python train.py --arch="unet" --dataset="photos of plants and fungi (iNaturalist)" --horizontal_flip=true --translate=0.12 --task="denoising" --init="lecun_normal" --optimizer="soap" --one_sided=false --epochs=17.6
Rows from block 3, named by matrix and row number. Rows with one number belong to one channel. Each number is 128 + 32 x the weight over its row's rms, rounded and kept within 0 to 255. All counts start at 0. Numbers have three digits each. After the name is the row's rms in percent of the matrix's.
# convs0: first 3x3 conv (model.enc.1.1.convs.0.weight, 128x128x3x3), inputs 110-127, a 3x3 kernel for each
# convs1: second 3x3 conv (model.enc.1.1.convs.1.weight, 128x128x3x3, transposed), outputs 110-127, a 3x3 kernel for each
convs0.77 133:122117123109162183138171142168119123124068121112156158144129115068130167158139110173162127133101108124065121119165140095105103110148149119095136092127176094151124097138135115094089094131129112106162144153151136106123125145130139079041094083155083054058086145191170235209107101165104149139137115112115136136131154130114133103141133119092114142135116131102046055103101140136111144161132150132159123085087143094147118137129124115154178155110117098112141152137127136236176155065090080223175
convs1.77 106:106076127104093089080132133139139113141117112109112119138131129120163134158121132145155149125135123115126082138161139098098166140118123095123178095104099140077104091165141150117148098131123132155204134162169153165185119095149153104141144088151105137151086086124116119101158142152166128144157152148135114140144080108102086171164058111124124133114097116071073119136175137147146132091122135134153141131111095067100115068083145095125120143143105168117160138147111105154112124099146144171154
convs0.78 104:137113099124141171146106118123139134059096130063116089081149163116162112180100172086118109116135132144101155118139127150110150133139106104101123100142168155143138153154132118092090143168099117145106137181167160096104108181105149134127120099092123167136118135129174115068133134117185146119157129129114123185164156137130146122149126088000139093077107161108115157139112126129093087109114088080132165135087114129144131084147106136146153115114089071148162067084101122121125119140149092130141
convs1.78 097:113137130147171162111135126097145111115158126129143167101140122085092153123135130129138147125083165134130126112113162115125129122132121108137148074166124072064134159167106057182155107164163114110136141177153169118045092133112117074139147091115124103117167078121153105149115139117113127086117132104115148132085130195096156187037118227080148210215098112113122117088083104119108118171098126114126155131128157137114135147106132125080130115143192154176139155127128131206130153213102126119084
convs0.79 117:154134097198202118168144097099095143122137185115078165134129108123166064128138125091072121100036146129145125163165158149130117116103123075124151094084178070062117108121149117148129132149141137114107173147100149112137124156105112152071136100107063151144015127138116150145163126145135138135112159112202113165191153124149141147077102141140116229139085163115100118169176065136124113103085128099091069115094143119135128098114131115137153126187117142119111117132136112187110123159164150140088
convs1.79 105:117130175135189177109154124109142134121130146129083142128117115133100128119127068099130098090186159155116111072088144064104155095085155147149113103165187078123216095135111129117123123140123178128134171112098147127137149126119102132147140135123119131170024055159101096138191177102162127115152129151110101109135152147088157116071156155084255189059098195155131156118137144132123147139179150110144065086101163181171163099060122165098088166181094175167135146126111123127140131121154154117093
convs0.80 095:119169106132210137178184148198094123146043121094080169166132117112163116145140075112131122129158191145180168137130113151121102170144103159197122149200138118122127122110147136144133135170159124095161106109112108116140146133142177149131114138099126096090098123173146141135101186157108127138110119074148095121161119112175117176120095169117161138152122142106109110114155161109141096169158171101087060092105159111130102117089108068055066057142153102180156082161101108119138145120110148133156
convs1.80 097:121124111088094124205176171172125101094132123097056086108132117105144139117078148127112180101096126138133151124108102133165138181120156128149190106090120103125154163076079205055146147122129172114133172110145173128126165173082132095097131131131172117130089129134154143133137073126081111098105142148121152150152102171161125147125117092083195126147146121175118120107090125125130143097180111162196120121138090139078111088065112118145137101117117065151123079134121120115142149137145152192144
convs0.81 103:170113096183137061108130136149072129099182117115122151134092134100117089118134171129090162133073171129113137143078138136106083103117140135132118104110128120152137125076166135146005120140145099086179124139104117158131093166098125162148154109121119106150061079114146152162116099162146177176109166171152134139125125182119089120097088175118130255110077188125134130121093132107087121108087133121170021088109141137114129151087132125123140112156082140128049190128109116112135113215138092134132
convs1.81 097:182192143156163116094178113143175130111175078135145104127095100126070133087130151092129166059138175144127105118107141100118142104068095156099104114161131099132186136099098189112152043165150145157136180246132169191155155143151078119154136138131150213128069118111144113116109148151055118171097162140133128135164164132119099139148120179098094123126169119097118139116143093120127096199086104138128097133185173094145118105181098193157123115169078026099099062114128118174157134150132126155143
convs0.82 105:137085106103130125078122114121136158116159167117080181129087140099049129169145115125120138106106178144184149172129115172096097090121113168253065114134204143063189089157104112204124130091163139044174145136112117137140080131103081146152101102154115157131182152131140120141128106148131169073144137110112119133104103203090091135087153128103078131130135080095122113110119117120129097143094128124173121166092111163121078201087122119138095085122051111098087159141126144153123105159089137160104
convs1.82 098:113104148177124139096076095166106130114218133106120174137096138155164136113197154150086137206059143107133156147164142124094141134110125213111108153094119122173076171094124125224067151183149124118101169182108110130098138159187130130143088137106122114153167153130135166114129138105100111109166094117108098136087188106114116122105113141114083100114153147113123126074132109146141096131180135142167138108132110160081089126142107129168085101141142132152091076177108170163102113143068111125123
convs0.83 090:167149096145099099128177091138089037087176124070139163141138061156111042104117110138080050133061100075119137141087138149082105155077110093110092130120147123144118130128179115063140181102101119163176159118104150108145089149168065117135104123117109144172152132157179124113129102085078066079083153171205173141113151146144098115116138123061111198108151162158171123115147128182148082113085055125191114109136165148102127137108148154137153098130185160147153125154142125096113101139120115075124
convs1.83 096:131089164172160157148096123132087146120099125183147141149143124211152139163135130133080104103153151115109113141142089143121153099101143110124092135143116116150108077135139118154140126179142131103077142140136147133083156129090103109098103146142115105111160168193113052128120090140194159149092101121143135208122108135101113138054125112085142094110139041136138101139184122151132077149023096135016033154153122129146129103144126117121141159136148178164127087113121105133111139097067110173132
convs0.84 114:174083105121132200132096153150124121167182113154166074129097085163084099132115113152113150145118104182109144131128126137091083145057112147139152147184122103100128142100139078094051091151108105152115197175074156149068109084119127122143145145110108166079102128124107146127103104133107088132128111146116116134072051091076084108132083131129101209141095157172102109086121077140110112126106073176066090129151112126111130086075139122148120089159147125185199171162138135168155146180177125132125
convs1.84 121:151160108127132157079151099109097137106072128133125090144124088103129148138148132119130113152139133114113128125155125147138133108114117177151122080152123154124104143097134162063063133142126172127086186161117105125151133093101101159172119128088125161134128181145085126157060151189089137195156130111090164184057126143122108111145103129214232228080070153127127171116151156123103159131125062091140109125142094143123144136142137141109116120135120049070233061141157156169107093127143127109099
convs0.85 093:110074133123124159141167129122118110148119113104137163135197136106148143112120134150116107113127083167108123155168212107142123108119065141129134144136127099150104161136132084225236120123184102108110088097096132142174120150134163168112090144086103172142117185143126085119150104084149056082152143159120109077137143129149156160161163078129163043131054043147123128116158141105118153083088115088109128134117104110119103135137136132102170156156142137138104115125074126151131135132147120058148
convs1.85 091:139126123102103164133092092137117100188136147142100118138129145166088100153123088173128094105148093152166150103120111084130157138116105130137145092176138153088170078140112076156129132113166097134173142116122128094134133134127160105062090063049124107134094096083108141165135168100204157081145170142101094159131139121162110172121150121108156148150097145107127137149088098178074140117095125124150130153119152172125132094134115114098130136126197166106062128145141103084069168146054093118066
convs0.86 112:146140125166161202133156186128109125138116150083107204109121097119092118114097086138136116164112089138154139081110143103079159124155166129159154148155160105101116159107100173132129151098096126168122040058069101132141088097125110085148103115183145137088149090110080087133163082109118103104094105111165143140122115071153120125148162125177121090143089088129154126151110094116145132100040148121042180168141167123136116131101148132118156139093120157103198072042214140101146148166147111140104
convs1.86 119:125097092094107139098113118125117137125108144088139171174148143109120112123107130146120094085158106109151111108105132123136132150134147132122135117059097135173179122112143160134138133133080140143171116136182122120141083110093073140150091153150180142100167115149124104118157105123139134143101100162198133149224131102170144114124155114154109063160123147097077083124121080100160142069077165091131232097084120150148108180153218095120164089078139136083136108053119159168125129122119151140124
convs0.87 103:126124101183110067106114091149128087131102093086122082092083139108088103094110041146186148227119081163091072127122134136126098121132054137123135163198132105141144103117128150077171119184173201144150105055115115106067057089072103114108104129113131121101155085126137079101156100090105090110110102145128106122119177152124134168114106126103129113135131164100107121079106087144136133157202193126143084154173119153199166187093148115131163090100084068141128140098076131120121122132146098111096
convs1.87 101:141172137117175145123138081067148148128112143164187136095052088115119097126130084164182125153139116138127105114115134103112098136119127153120102149158138120156081135084091155197098116138144129117147134168113164172107103101103123149066128085099118178104189203063138075147113139134143115145184135107111181155117184116160161162119136165151135153072158141074175089127118134147171156129171150092172071125135108056149138099114150086076144056086093100122131060121134091100140124142120108159107
convs0.88 090:159130130107125127180154138120099145124142133123112124181159131176146101157101153146063141097090147053131127127184139125141127094123153124127142156123094127151095114113099145047103183125105100117101097118088116112081153129176159132184143151167138119127137135137142145140137156128154168109139135097109116123147174130128168134131174123151153100153134113134131119132150151166106135117142151100194152123094156127084113112145161101186152139122126114113115123106160123108128139135145141157148
convs1.88 068:134170160185127171148145149125114145123145192165176186147140075096078106102140034127099177131166139145174126172184169166124129148104111127124135132156179109130156154171169144118106164131139116117139142140140153122090162132160157122141181121189126111138099084108160103129148090102110091127139123144156135134061132105121093066124137134138094155113183151133131138183125149143211190121144076132092118126198144127067182117135140133175139138153121135149122126130147161157148130169162112116142
convs0.89 092:100155107121131121097124136124162160096095154133131159116089091163090143102122131120192119128200085131103110102134169097118216167129138124092082143179137100143126180141121159114134167129145149116088174198120123117107198092128128134188164216151112139122101084106159139132132189129091155114144163077101104153112110198169174144093143146131175109116092138187137114162176172104142138146135152116071088133108104141179143110175106101094067143191067178181104114144074127124123132143165107115136
convs1.89 096:102145138140064105103088098137104138128067127071080119151142136129093156158156110148174132139116157138046108085143122084133146096154145122097120134088127135075131148073127108091113120111131102150088130112050150140128110107128183125105120104090098100147142154130085141137143157178113089199130142172108096094126075118147157137121153091140119143120159166131141164176062138110079165150126127185181184126099170148170148112101141174108115126150130062097227113188152114145141134086105079110102
convs0.90 093:123119102170165140142124138134155125089083153049183204128101085082149125088123139095086124136145120120183117077134094044141205061086149128095090143084130139127111159124135190115078142126091102148073091139114114123130177166172134098155067120115138139082115094066117117131134168127136239211162118129116145110131112103162134113149152127089101051100127055140060068149044081131141088110182197147179225142096160116119146135135137152139126107082136171158186161118138125152153144130132133107135
convs1.90 106:095134117117150066134188133096117163134128135132136160135119128158109119147182142098087120115134111106151158120146173207179149174189160122144120174099179132125106100133154115143111151129116090066147161058046096150110073079182123101139129117151153128155110095115136111136129129188120142159104045097168115129151133112170137172106141148128136112134111067106113147147151139106135165113142186139139115178116104145126101203129164161119137164102148227110126197102106158105095152096117119104097
convs0.91 089:137158143147211122146139134096128153103158111134096191142172152125044161138077108117073101092050055094134125133129094097094090151151087169171154161166156143164130194084115219132075147126073135069130199085127162125138092113125140099122088116159124149123120114079124169161169151143169099148152126131143152181096163155069185106181110100156122129149106106147072070090135041126120080092128081133075104156084167128080114096059114108048071128126171106114122183104133116098174147123136136111098
convs1.91 090:140128118188150153126136129133129116107147145101086139120153126146210118147072103096090203191148150152152120155148083138158121127157072166139121138127089107159131197139126173078083188165112145168171138137097137151088132102157124111158124155120086128129127111103110194086177100113125137172110083119127046060119130164173125103127146133149137117146104104160146129128091122163069087090100091148158123104050112169145088121158047108151089137175132109146140118128176160172129162132159117132132
convs0.92 101:151142088152094096150079048144140105128161146125161144110081136139124123147112089106149163069019117115110138078140154069117127133146146128185160192158099137128133156136150137160165134190182138131159024050109137088093114088121113132136155200192156118111116103148161140165178108120118085107111137158162128117160072069138155121119126118113123137108073094125126115175170124128170124090099178100088176119131187162162160157106110175167130097150094154077095089084135133160157139151156114090111
convs1.92 108:153141126134116146101081090141191134126120114146144138121136120130097135107124108102073132125091118165129117134115164164121171124146112149100123162142135116123151068094125083136169117173133140053093121144161127090129120107116140117110140146128084121103093178126133134092182117123124089068116095124186136171135142070174146096111071150185073159158102085153152126121116105084102083129068107169071119098076118177140156155150130147112151174162136185132130117032126151070149141090136072075069
convs0.93 089:125117125155102121088098068088071105127055139145179136140079107137209144095154144159144112121130114183121138141142075138138117131132074169112093152159155094146133185124123255096104097102146107097132130115182104100127170100116147113135123123113128048117147106099164145140144145105142134088112144101061121125119121138161151179077137163072126191103163162156144163175147105143061089127100100135089136115122133081144129070066147157067132112099154129077158162066165149138143083117151039098149
convs1.93 092:108100142090082144169121118087069094119122114158108091143165200149126147167050125145103128135145138133087105143125099134170106169143126113106136118126140120137143101090179133111077149188163111104110100143170161140156146121097135088122164076149114058136131095163175113113122060106151102147178138145131122119169130157125121148111092103103184162119150164158104108179100124112053108128143094091168158093082105136172118143150151148124122147115109137143202161077095127119141131132146166156199
convs0.94 082:108089109139168128094089089098113129163137136162159110150164144159138126131127135096161122108124107091136111151109093115101128131112103103164103114177156111180138121064122100101111069099137125185126082131140121160121165170150130133083126128148167067185124097130098088105088141116100139158102126113139107105164160099185165178118104135109121129130120132116099101140127095113119149137077129153087153118145111129091138159107064113065066097144101126122121109185089106183118150098113081090145
convs1.94 086:091111165061146161101160097131100132130110101157148108106113149083137096100106130118126140081101169114090126113146098126107129073105143136110108142156061146193129103101157085132105089150143100114158105130173107153121153138081121117077131076111181139112169190114140202138102124174124155116175159103124131120128107122124095127153164128140066150078139146089092102089085107135116085166108033079106137058168107136119146129129140118100147188146158117173138163225142113130127095194126132111135
convs0.95 096:161132111149154149110164130118116122096129178150132102064024049122158095094197101151152135102105099112146103117121079192126114149160093122133153129126123113144126206175179190178145184120079134140121123092095117125132130155127105105129092135117052128132200101137161108139048105118129221190116172237180133136144191168107161128116119136107088116079114157087123076092118125102132159114125075176115138152130141071102098103174133079123099120112166092121169080111163125074099100079139074132079
convs1.95 109:120139151127115119135080086142139122142092146113106109106098126137140130119112093150118181134147110137112117113126094146111106134138105135138147134139148145140137174150141142139124133082107118086130120055099161086127125162156118217171096073098145104092119018142114101120100118163118138184102086139148154121169170174144189113088122085096064133093190198127148141134148143167146075125123096097126128094052128093138116096081120110136134116109140056033122098107135196155159181117171182185156
convs0.96 103:149128095207244179104135120088109108060101152118126144128143155180145147121136142162179107226164118137143121119135151060101145120136187151149118096084115100117125157139134194193099138118091172132135162153130102146138213142152237144114124068174193155101221207215087108076107125052072109071091158133129101110112044075093100124138083094169083142143094137153089118106080105112117127152112094195125127176133100086135147154151152160130160162060164158079214138092112118146107131147128132132156
convs1.96 104:121139147146099135125089112132185142160158115141150146124120117139122101172137132125116092126116124089067113137145135178124097179095103151147116109117103106081085123135092164201166063126157105124131180111191138122140106096175139162094168092024127117126118112175131090133131085104159150103180135130121144106131099090171159150103080101137065123121116099123117165124131114118149154148130154190141149195145167150138128179161150167124116147093123117105205092099176117124121133140087134082103
convs0.97 112:153114088139093034067111107105140112122179149105120138152122126166099075080113113082112126099120086118093102129080131108123154164169123108099125137115151110113122135100080106135095121144088106104160152140097173070089072103192079133177213144162105115057180134049130109108116101135159059117122062132162129177158198143156152166090141119129106085148132141089099105092077065094101098097105104100176145163139093134102147088099110107159138104147065134073025159151175135087123132161155115107136
convs1.97 101:139139123116107088124126138131133104113123091121127117139141146100148154116115152093065117105093102108114117104133144093121088126147091085139118188127133126084102124140166129116100130098118141176175117140105123113168140159119079127116158160148146115155204118148154112149144091090172141169214219233119103063129069145094125084099129133133048092098132119153113127152150102087124163182179162092168137095130143125159180202106126147150133179146158240114170238111151133126080153094111159164146
convs0.98 099:128104153131073095122151098147105102085065056191183115139050113107123176110135114167136147169077162087121108143131121113105164125120120165169165157101114146110103163138161175128185176177166110136128166116122124090117061133119133187142115136109131160157168215114100158093091140142109152169097109145105136103130139167129134117114109164053164106155159103142154126114138062117127063142140090085122168167118122157130053193093129122073082133109126166179054193164061120146105133143147167118125
convs1.98 095:145146168188114119128155183163117152144086114140127112097123099103155129135164115063158116125162143145107047147108120110118119076074095088142137100123163152106109157127127143098149068134171158109142124101193080168107103135176141203205152128106116152109144130092145135129136108125084073144126120091162173122095147119128077098087101121026146161116213175139103175137113206143108152110124099148165134118138141050105122076127150111171184124153116032057139076186137162152126138156190108138173
convs0.99 111:051074104141163161148170170110179148129091112168136049107111135140109112110170166126166143163156158125154166142113131175115114151120113091102101123130171167197132153150136172106078134140122124150132130090105144125130148134150099082129113123117164107088173075053194138069139154144093114095094113096101101128121126155146124129155171134116144114118162161167152143142136144105113117111146144174106073157092085126101111176076072125102114099079130129200134094034166147162157125140144142106128
convs1.99 111:107061119111104139133149164140084121070076082106081068124133202152174150122109152135137081097095095116091162101111118179129078130138122114075136119081107099103142110135138116119131133110113153077135184094127198171160129103138109118164093084115155121140197184093118139101170161111139145214149105105138131141083195134120122119179094093145167178159130152139133106113158131091136134077072125131124172147091163132092072171153152091133107117093105195156151143143148123118138109120131112128120
convs0.100 105:114129146149119143171196139067146124094112092104116101063093064131117107119115111130083157094146119129128147133103069157179079145141116104183120133139135116128123110134110154102065120150149137126135204116105157138179123108163136164138173131163118160141140161069117163116104117121136116117106147139108124138099167122122114091117158110139113206132078241131140153115177160148121136155130158144173126135142146133112082087109138047089141129099110077063182087131178100157122109109170141098107
convs1.100 098:120103132121121114168110080138131114114124157143133120158170154156128078137149143122071094138143119121105101157107163183131123128094087109143141126099160107156188088114120125165093125115137098058194108049074139108152128090138112093120162161150180151132119091130135139150104090176092110171139105151146102168139081127138147179106149127101070113094091109127126159127080141137110196142103126114131137127155102098118149107122088147131120130088115151044061144113103135105146100131149169192142
convs0.101 098:118119119167152140122149131121176123165120093192141142120092125216098098103094120093091133139128143079134094121155125106130150116108129128105133146117122123154154065091145115092115151140115153100132154077119124124130140154162162170134173157133087114096129117115123142164139140129147103087094141099169147114139140153090080083142143148129101178119127208080078124154132104126129140101144128135109154165186109178190108140133117152116142084067105155117112132105145079142121177180153140183161
convs1.101 100:109118142141166161158115177117103189118109109131182150137146130171138132160163121127149098111138147096112166130107074133150143106131174110133092110134111148171147129066093183178107128147154117155114168166157160095147110081116161179113136119172072109132163134195137150145132149190186179209117085067134157139146119151178179116079137148183192105081166146090100084055120084079084104170090077152148093071145124106122142110117173092119100156182154160168141123176117045101111127068073112146194
convs0.102 090:093130122131105145150114106103125173119172178152206190105081097130101113053110091202166130050151133090130138183148178162136106138125122148183159120171105180149168162135142180127151122065177124088156091014094133139184126086083071165101120153117135077130080159182161223136104111173140158132149184116131119105149121113145142146162103080145150139119170121199138138159128179141096071150101156080101126118144118156108093109103102095138119125108127136107078128092055061114141115144126121150122
convs1.102 095:154133059085103119147126152123150130092162214102135155132128072115164107105135119203147136118147118117152117103130145065070121156115118157165163070083194194156167124187112130121083124164124140133084108116169122152163156082075127138146157152168088093082100131102161148116136050072129127152145134136127129114130133148107114100150110156175108116120079145134138157150169160117110116119129162108222101090132112143098139077120116159133119113108078144165110114142086136090138128147140120117158
convs0.103 099:099123135164111106155146141104092148173125157138115183116122158145095054119142152156155154186124116160113140097102109130146111129150139106135123085136150136186172132128123117121093085104120114121095147128123146098136082137154118152152173091080133093148162113145149102150146106137126168125148187127155127108141147159123193101095089146070128162138068142148161146163088108134168088131096106179045082127136117122144117113107146131075136117109056123155102102094115117116110149167152133101147
convs1.103 105:136133125103146123124182160108128199158143143124119152157157141147135110123174129145117116144141114156133106119116068152168146099137151128123132081120119106088111124085105214204117153205163165070162153211171117193142160118150147082125117135103149123115119173080144137079169150137114173126119154108128121100135131064141149081118161101121181169108107106132107148096077142110091130146073116145128153078117140098119137076153157122156180158121112140229158157211146089115104051205148117167128
convs0.104 112:147036119047157133159104139130094097109122114142138134073153169117137057094111145141066106161065132101110136144092181095172104120110165095103117088167130133161145148117096093142140115160159082112116165083129117076126135155102135152085138085131112048084115065130126157131113168139212146146155163125105128146147092179150141133150050087081173150097139247105137118184158095163103100077109059103123109139134144138127157120124090139161107079119124092153082118111102127092115166118137105082150
convs1.104 116:130141139101147096104143107130142138101144142155144137107080108169140155168121122096109126130098146104129137101105155134150128125138128104112112120108113128144122104119148156123145195140121111060175135152116094178140131147145112120108100155104040117094154158107148055099097135096113097058118150184112113119142147156105133169104127113148090151148164170138129090129117120098097135126151137127136093196151149161180132112131126115137097100090167136127119128100114134103102110109111134187179
convs0.105 120:120137130168131082168138112122087146110151203182190147125156065093161140127168160140084127074062177100167184103133139134198136122122122111125130042201166161205112115163141125092121134087121088134133117108151119134127155137099153134083147120090077156157029193145156199114129096140171151152111130093139139115163122123172112132127138163103252225133103132179135149164130067121101093128091124105130129105122109094133099143084173092111120151150159127174125184126081124101119123147175109145136
convs1.105 110:112134115093107096117129148091139141104137108104132107116151151159137081158157134116138140105106130146133112132096126132135108133148124115086125094118138124131142120134135098112128137117179143105157185124150151166163160121110089075127101138144153106159120000002123058095184075116130000074140145135130086155164108122124113083156089151050077129114090164146144158110089122158108134166137139131139160131151117142129143126130072140123162177127183133088074152098084088067146118086118128112161
convs0.106 115:116110101089167122102155167138157110166104058189145095129166109136124167109083099118110137145115124093148118105143125123120127114151126134107097129098059149134086172118158159095090119124143177092085158080081133124077112181125065171152119149155164070167138215113146142133095119138108156158098106132117143131123115096072159124099130132080051035140190070134111139099081127105115152131109130183092112138159104140103136149091124121145143128074117150212146145083129128139139104125176097126142
convs1.106 120:175128163151056103165185152097079089141088127131114139138126166133099152198121089127132138151168102137157130141097117132207120094149139107127123123165145157177155113109103159123080151122109149109113141057093125150128085149158121129125112138108122118142125066158156115182084064144065083135100175152110151133143112150136112094042159072000068083168163126087091130142104127170144157114175169135125113089112104089088111101097121076131131136103132062001117145122131086111134089130175116138132
convs0.107 087:148115110149153149086117157081063084125152147131158110166114098119139159076114163114142120119130104132125152126107128136155120110139084143156177091094190040045118109050081059068120102111160158190138180093125129060115142092126114089165105136145141138130139205150080144141128128110121123146115094169114148170101133118146150153095069165093108199155132151112085107160152096121139089118128148166167174124116142113152152105166131100114090134160069082085106184154095144129110124124115183140120
convs1.107 090:155123119157208201094157117100103162063096098112107079150093151129080112129096110163083143142093167126154137110171145089129146156130150111121144112133126134134108120173189130099074126108104198102142143160141177122149142117134112129133171118166130126162072100051108071131134146149123168143087084065140158172099108111120125109069196082133174185131135102136099133155076092147100080120113089095072081100132107134161116086106166135125108155167103098168103102191131172220221152135139135122102
convs0.108 100:137145100187138057137089128085172091198205146109127152131165137154136102131174151116131170124129101182119155095141112134086099123158108116086116110148113097140105197188121135125054136125150130096108098096098128170129122100135132117115121137091126153122192144162166090079128089073128134172066142109119082096087154125134134137136082095135143064106158199180119124123142109160178174108086164107095122175126181159140175117146157128159096077096043212161063105103079167099156111195138126157151
convs1.108 100:154174153130170123142148058115106138066163224106151176141100107145102103135160103136095099122119158158158142109099099081117151139105106083085134075101150095113115103118137162104117155105057078126129083185171142131102129123118138144131095137120108110089192128120139114133183139075121168144144161145145113132141168126095126110130133143203228147171118120127143142147184145149149101100128104127159101116152148096053121099091169146143129151133107149136063141128065109103062061114127114134093
convs0.109 104:145152122174141092152090129179148123136148086110086114154100123126084150154210159131107133148152130171114097120073156121093152120181155138114133149146113123122109169081093121178146121098126131079043140094130163143082146130160125139155104149142155120133161139121134135132122136122131163128113077111120167106159110117134096128124156099156075086102126108146127186150087128152165119141122180076139126086153155080161164124190097168138078115130108132123147129181158145149133099135166140105108
convs1.109 072:123194244093098117161175152192123166127127132170120152152138082090096070140148054197127187109167122111133140111071120116174105112160151142181148097136137110158185126078146151119167130114103182104083167110139165108136183082135150140111152126165092111105120074054153113112118097079137090087158134085135092110137096159135096098097138139088145137120136169131146156095150142153167182165164152122165195113116128161120114139118098141140170148119131077118104082133151121090103137080180175188150
convs0.110 092:106104133154087097118176108183148152145247171133131146137153134167142134163148175053141093091168129099210170105116129192167178110107130101125167141130153095128098150138110117106138123087145092184154150139104155081147158153129144159120093119099142108137103118125132109156151157125092089091141131102141075119120060170129137083124143157131138131098086137106152120145139130107163140128158115152113173101155178092123143115201153174126101142091056173123071172141099113146150172206097108116122
convs1.110 089:197101089147161144118160157071169153123109097148095087093167134190136118154129089103091183155074110125104133128104140114158153095137159112149148151111122101099101138104137114095122122121129104135082170165062137113119171135134204121120151137149112145143089090159125176161187160130142105115139172126118101149095120081156121115150158178100129145151138148161171077125066091172114142147130050161102098056136144131095096100149119113112193195217113133201092133152111142138135156126112141123143
convs0.111 099:122116113121094098168123139105124138099150154115102146105060108084135150154147074091150139120198138143103127169105172116082123148149088120129134166104175154146157140134146141128117104087128126130126096094191106131127094165160135195157165143102118116070102133113106163180116148107084145164090181154111117118169115132132155129130130181146161173154076123126103105136142128082111139116107130120108163132093094103133145136129118072144087121131116159145086126140148114104132154176099072121160
convs1.111 089:125152123162066103140116137123106164117056101083118152141199117138153173115167167128174110068118116092122075156133113191102106125165077118142102151151127155136129116148167102115082089128154137161134193113137127127126162159104124144044144086129150155127082031084118091111097149143154152175137133147110073140180150158130143154077119077019046122102145130121195101113125093108146131125127118117101167173123123145145109155091103114071143168125095132138098114146113172082138165144128131153178
convs0.112 096:125115091070121199122095099182155109173195106124111079098096084121057149153084108119112090105147120096174136098154089123143066130140126195143112149223115098192137164166163106113109094156161130137098123101147168130103136140200110080188109210156137146156102158117077107122124119109163145193153128165066147156085170073109162111140160126087166155101141141055110202136120100085141129132145132162104145134143127112152109102132077122109099110111182142162153135032139142111147174125152136121115
convs1.112 102:095095143098102171139110118152137134174110137114133133115150093141183087121170098107142138140070143138114103119142170134105126153177091124111167079119095134148127110153132137080148184136134165133090175143144058137137101135119193095101158183087079118112087131136122133173081105122135078148152112164108083105131060132124089167041086121039089228156147088087114115072100111121135179163165135132255105126134129159109141079162178119184129091180117105160168122099204134101102122136118111212173
convs0.113 097:101122125177116095106129122129102144095123109150095135097147103127103127093133132128128120123161106138142147132082044121128128143129036183136163110202105137138106057091129067140142067144130143160142206118129143182127059147103062179141123134085117150091111147061130088079120109139088148210078118157138110073123156152094101076129119110151123101138121083143162152154203149094132154167128099129123058172109134090138083131118070151117110177143127165160175130102146096131103036047118104123105
convs1.113 090:132143096078139100134116111146128112122126148091119132106135122086174098078135097136168159203205084159108067162104115111090082152117125163146138145159095141153127111189181068091201156117143133099102129193125136135118138161114112127103090109087101107159136127141174124171117131173145114255159116149152132131118098162129126107140141159159188116139109162108145148117183165092180162093172111167112149099165093077130113114140106111109097156132155136099153077079168038078127114159167098140119
convs0.114 100:137122092092145106121144169123149070173176148113185128141119110104097096136133125106108148140085112120088107050108129069192173151118111102159117087121083108125116100074135109093153123081128140123082199173112151168107125078081133104093142123113119133146142143155188140131136174085127122118114066135142087085140127107109126094146131141130086177136107127169150180155060090122139110124096158163239191052223157118122086167177147168131126139169162079132088085090160129109129134143126120103115
convs1.114 102:116106096159122075174145150090084100059124136154126150096105121142081125107131136102124139182075140114131077136127128133190127150131116126124100146180138167143093136110115161066103107111110137121121106132126145102116135173094102130111146152106179146122159094131152113117146166112088099115130155082096101135173071158138108151175114117162114115139136111129131113107100130129060142115159124092133164000003106163171108104128156101112089097157115139090159121102142118125158122124138110141138
convs0.115 130:094142110118255171096161129124108097128074061086062123124136133134168138126142105114054112126085097139134102153133083113111108112115087105122142131184135134111077112105100088124133140116134163106088155092126136114148138070107110115054107100136139098169149124125142100147084121149107150174150183175092116122165175059127140098144111109120130115161121152113086092097150116131134137089064122106072083147115071154145061163033098110080103047102219067106213096115203116128134111157117120137123
convs1.115 138:117097144097134107118121135135135109121085091109104129126082130154118165139134139133091123104062112099048104073121112094158111084088066140111114103131130135131110112142124115155152143142155113142059135155077132121095156128150135133136138118111084104129113147109129139128077134152143172155133109143088091102125116091097099127147124147135158122152093118160156159147217115114166113148138155123228127081107121095108116103122177103155138154136162137150160134135149144106109118114118105114103
convs0.116 090:067139088148156125182078118094134098123179170150152074144113129120140127122117205070077112118142092161105141169171166199129108089127084090191122117163094145089137086123203171178152113129132111140124089138127140157117131131099134142141107128182110081120102104125087096160111111123141122117143076139167139127175139144132127170109100105099119126100101148080104163125081157126159160103143096160170125114118087184100089101045123151092144041156212084153138084119121123159140181159164117147104
convs1.116 084:153129114118096127101055068118163132115198156149129089076116184117114177109135180135157123111153111106121060149102118124093137136145132163150121143108121098096112155126143158100180071172150122105122110127130152171105148116151137092128144082092128127148167119149091082074093149151118140144082101075137108120135120164116096112130099130160156143145117166133102105116101105109136133157092155158164121134156126143174151129120102126095072131082150117136138064136127132145102094142104128087168
convs0.117 083:098104115131137142119125130171149125133110107119121134103112167128061165184156128101096114151123093158110143117119162169099148090148106115113123140187130134182130136106111105111206049110086097075124109108088132107034133094158087122091159057098102070158128117122126168184133101076126102113126121117115077125140148098133141126158088145071098096075048134119142135064130176127079117128160162151193124124094204064134163114102127098133127127082095130128152160102127127175138149141120119148193
convs1.117 079:171156130088153118077143106076130101106134105209147111124161095131178110101115119107146146135187142096171235135107141140139118110162162084132139092147123118094104197104146110139106155093104179140104114153140120105111135195102150136096177136143138186146127118128094128115116146125159125167117047189136112166117194141165128132145157152114185134116144147111120143122116090053086129136200156144113133184159159145112172168095117134112172120141130177179111141105150071129155103128129120135100
convs0.118 141:112121142069141148088140129098084132156064073130136147140113111102144103148148142172127128131124162124168119132133126175170070117143098193085106174075099171138090095125141075217148130114168136083133117107097135128134146182105140111129109144131174104118252134105141119129148125132106196122102102117099131130097166091107107157088173143131089094166188111093148120079091176098082118139183129146203125102113115110167137147106132146129152117035173079063182102128108140141157118066121099183167
convs1.118 136:131152150137144117129136098133097126106099100107083105128153119130097119127199108107126154136135142108102104131140127110150134129147111104141131134136155130129139140135126096183149111127135118132132186202091133121124126106113144133090179098116160179142111087064105051081101104143099081086127127145152121183122121163118096133106088111107117227124061099138130104142117121128169108149140110114082140135087119129106143132103120108149097150131157161045073152039122157136163158141137129154106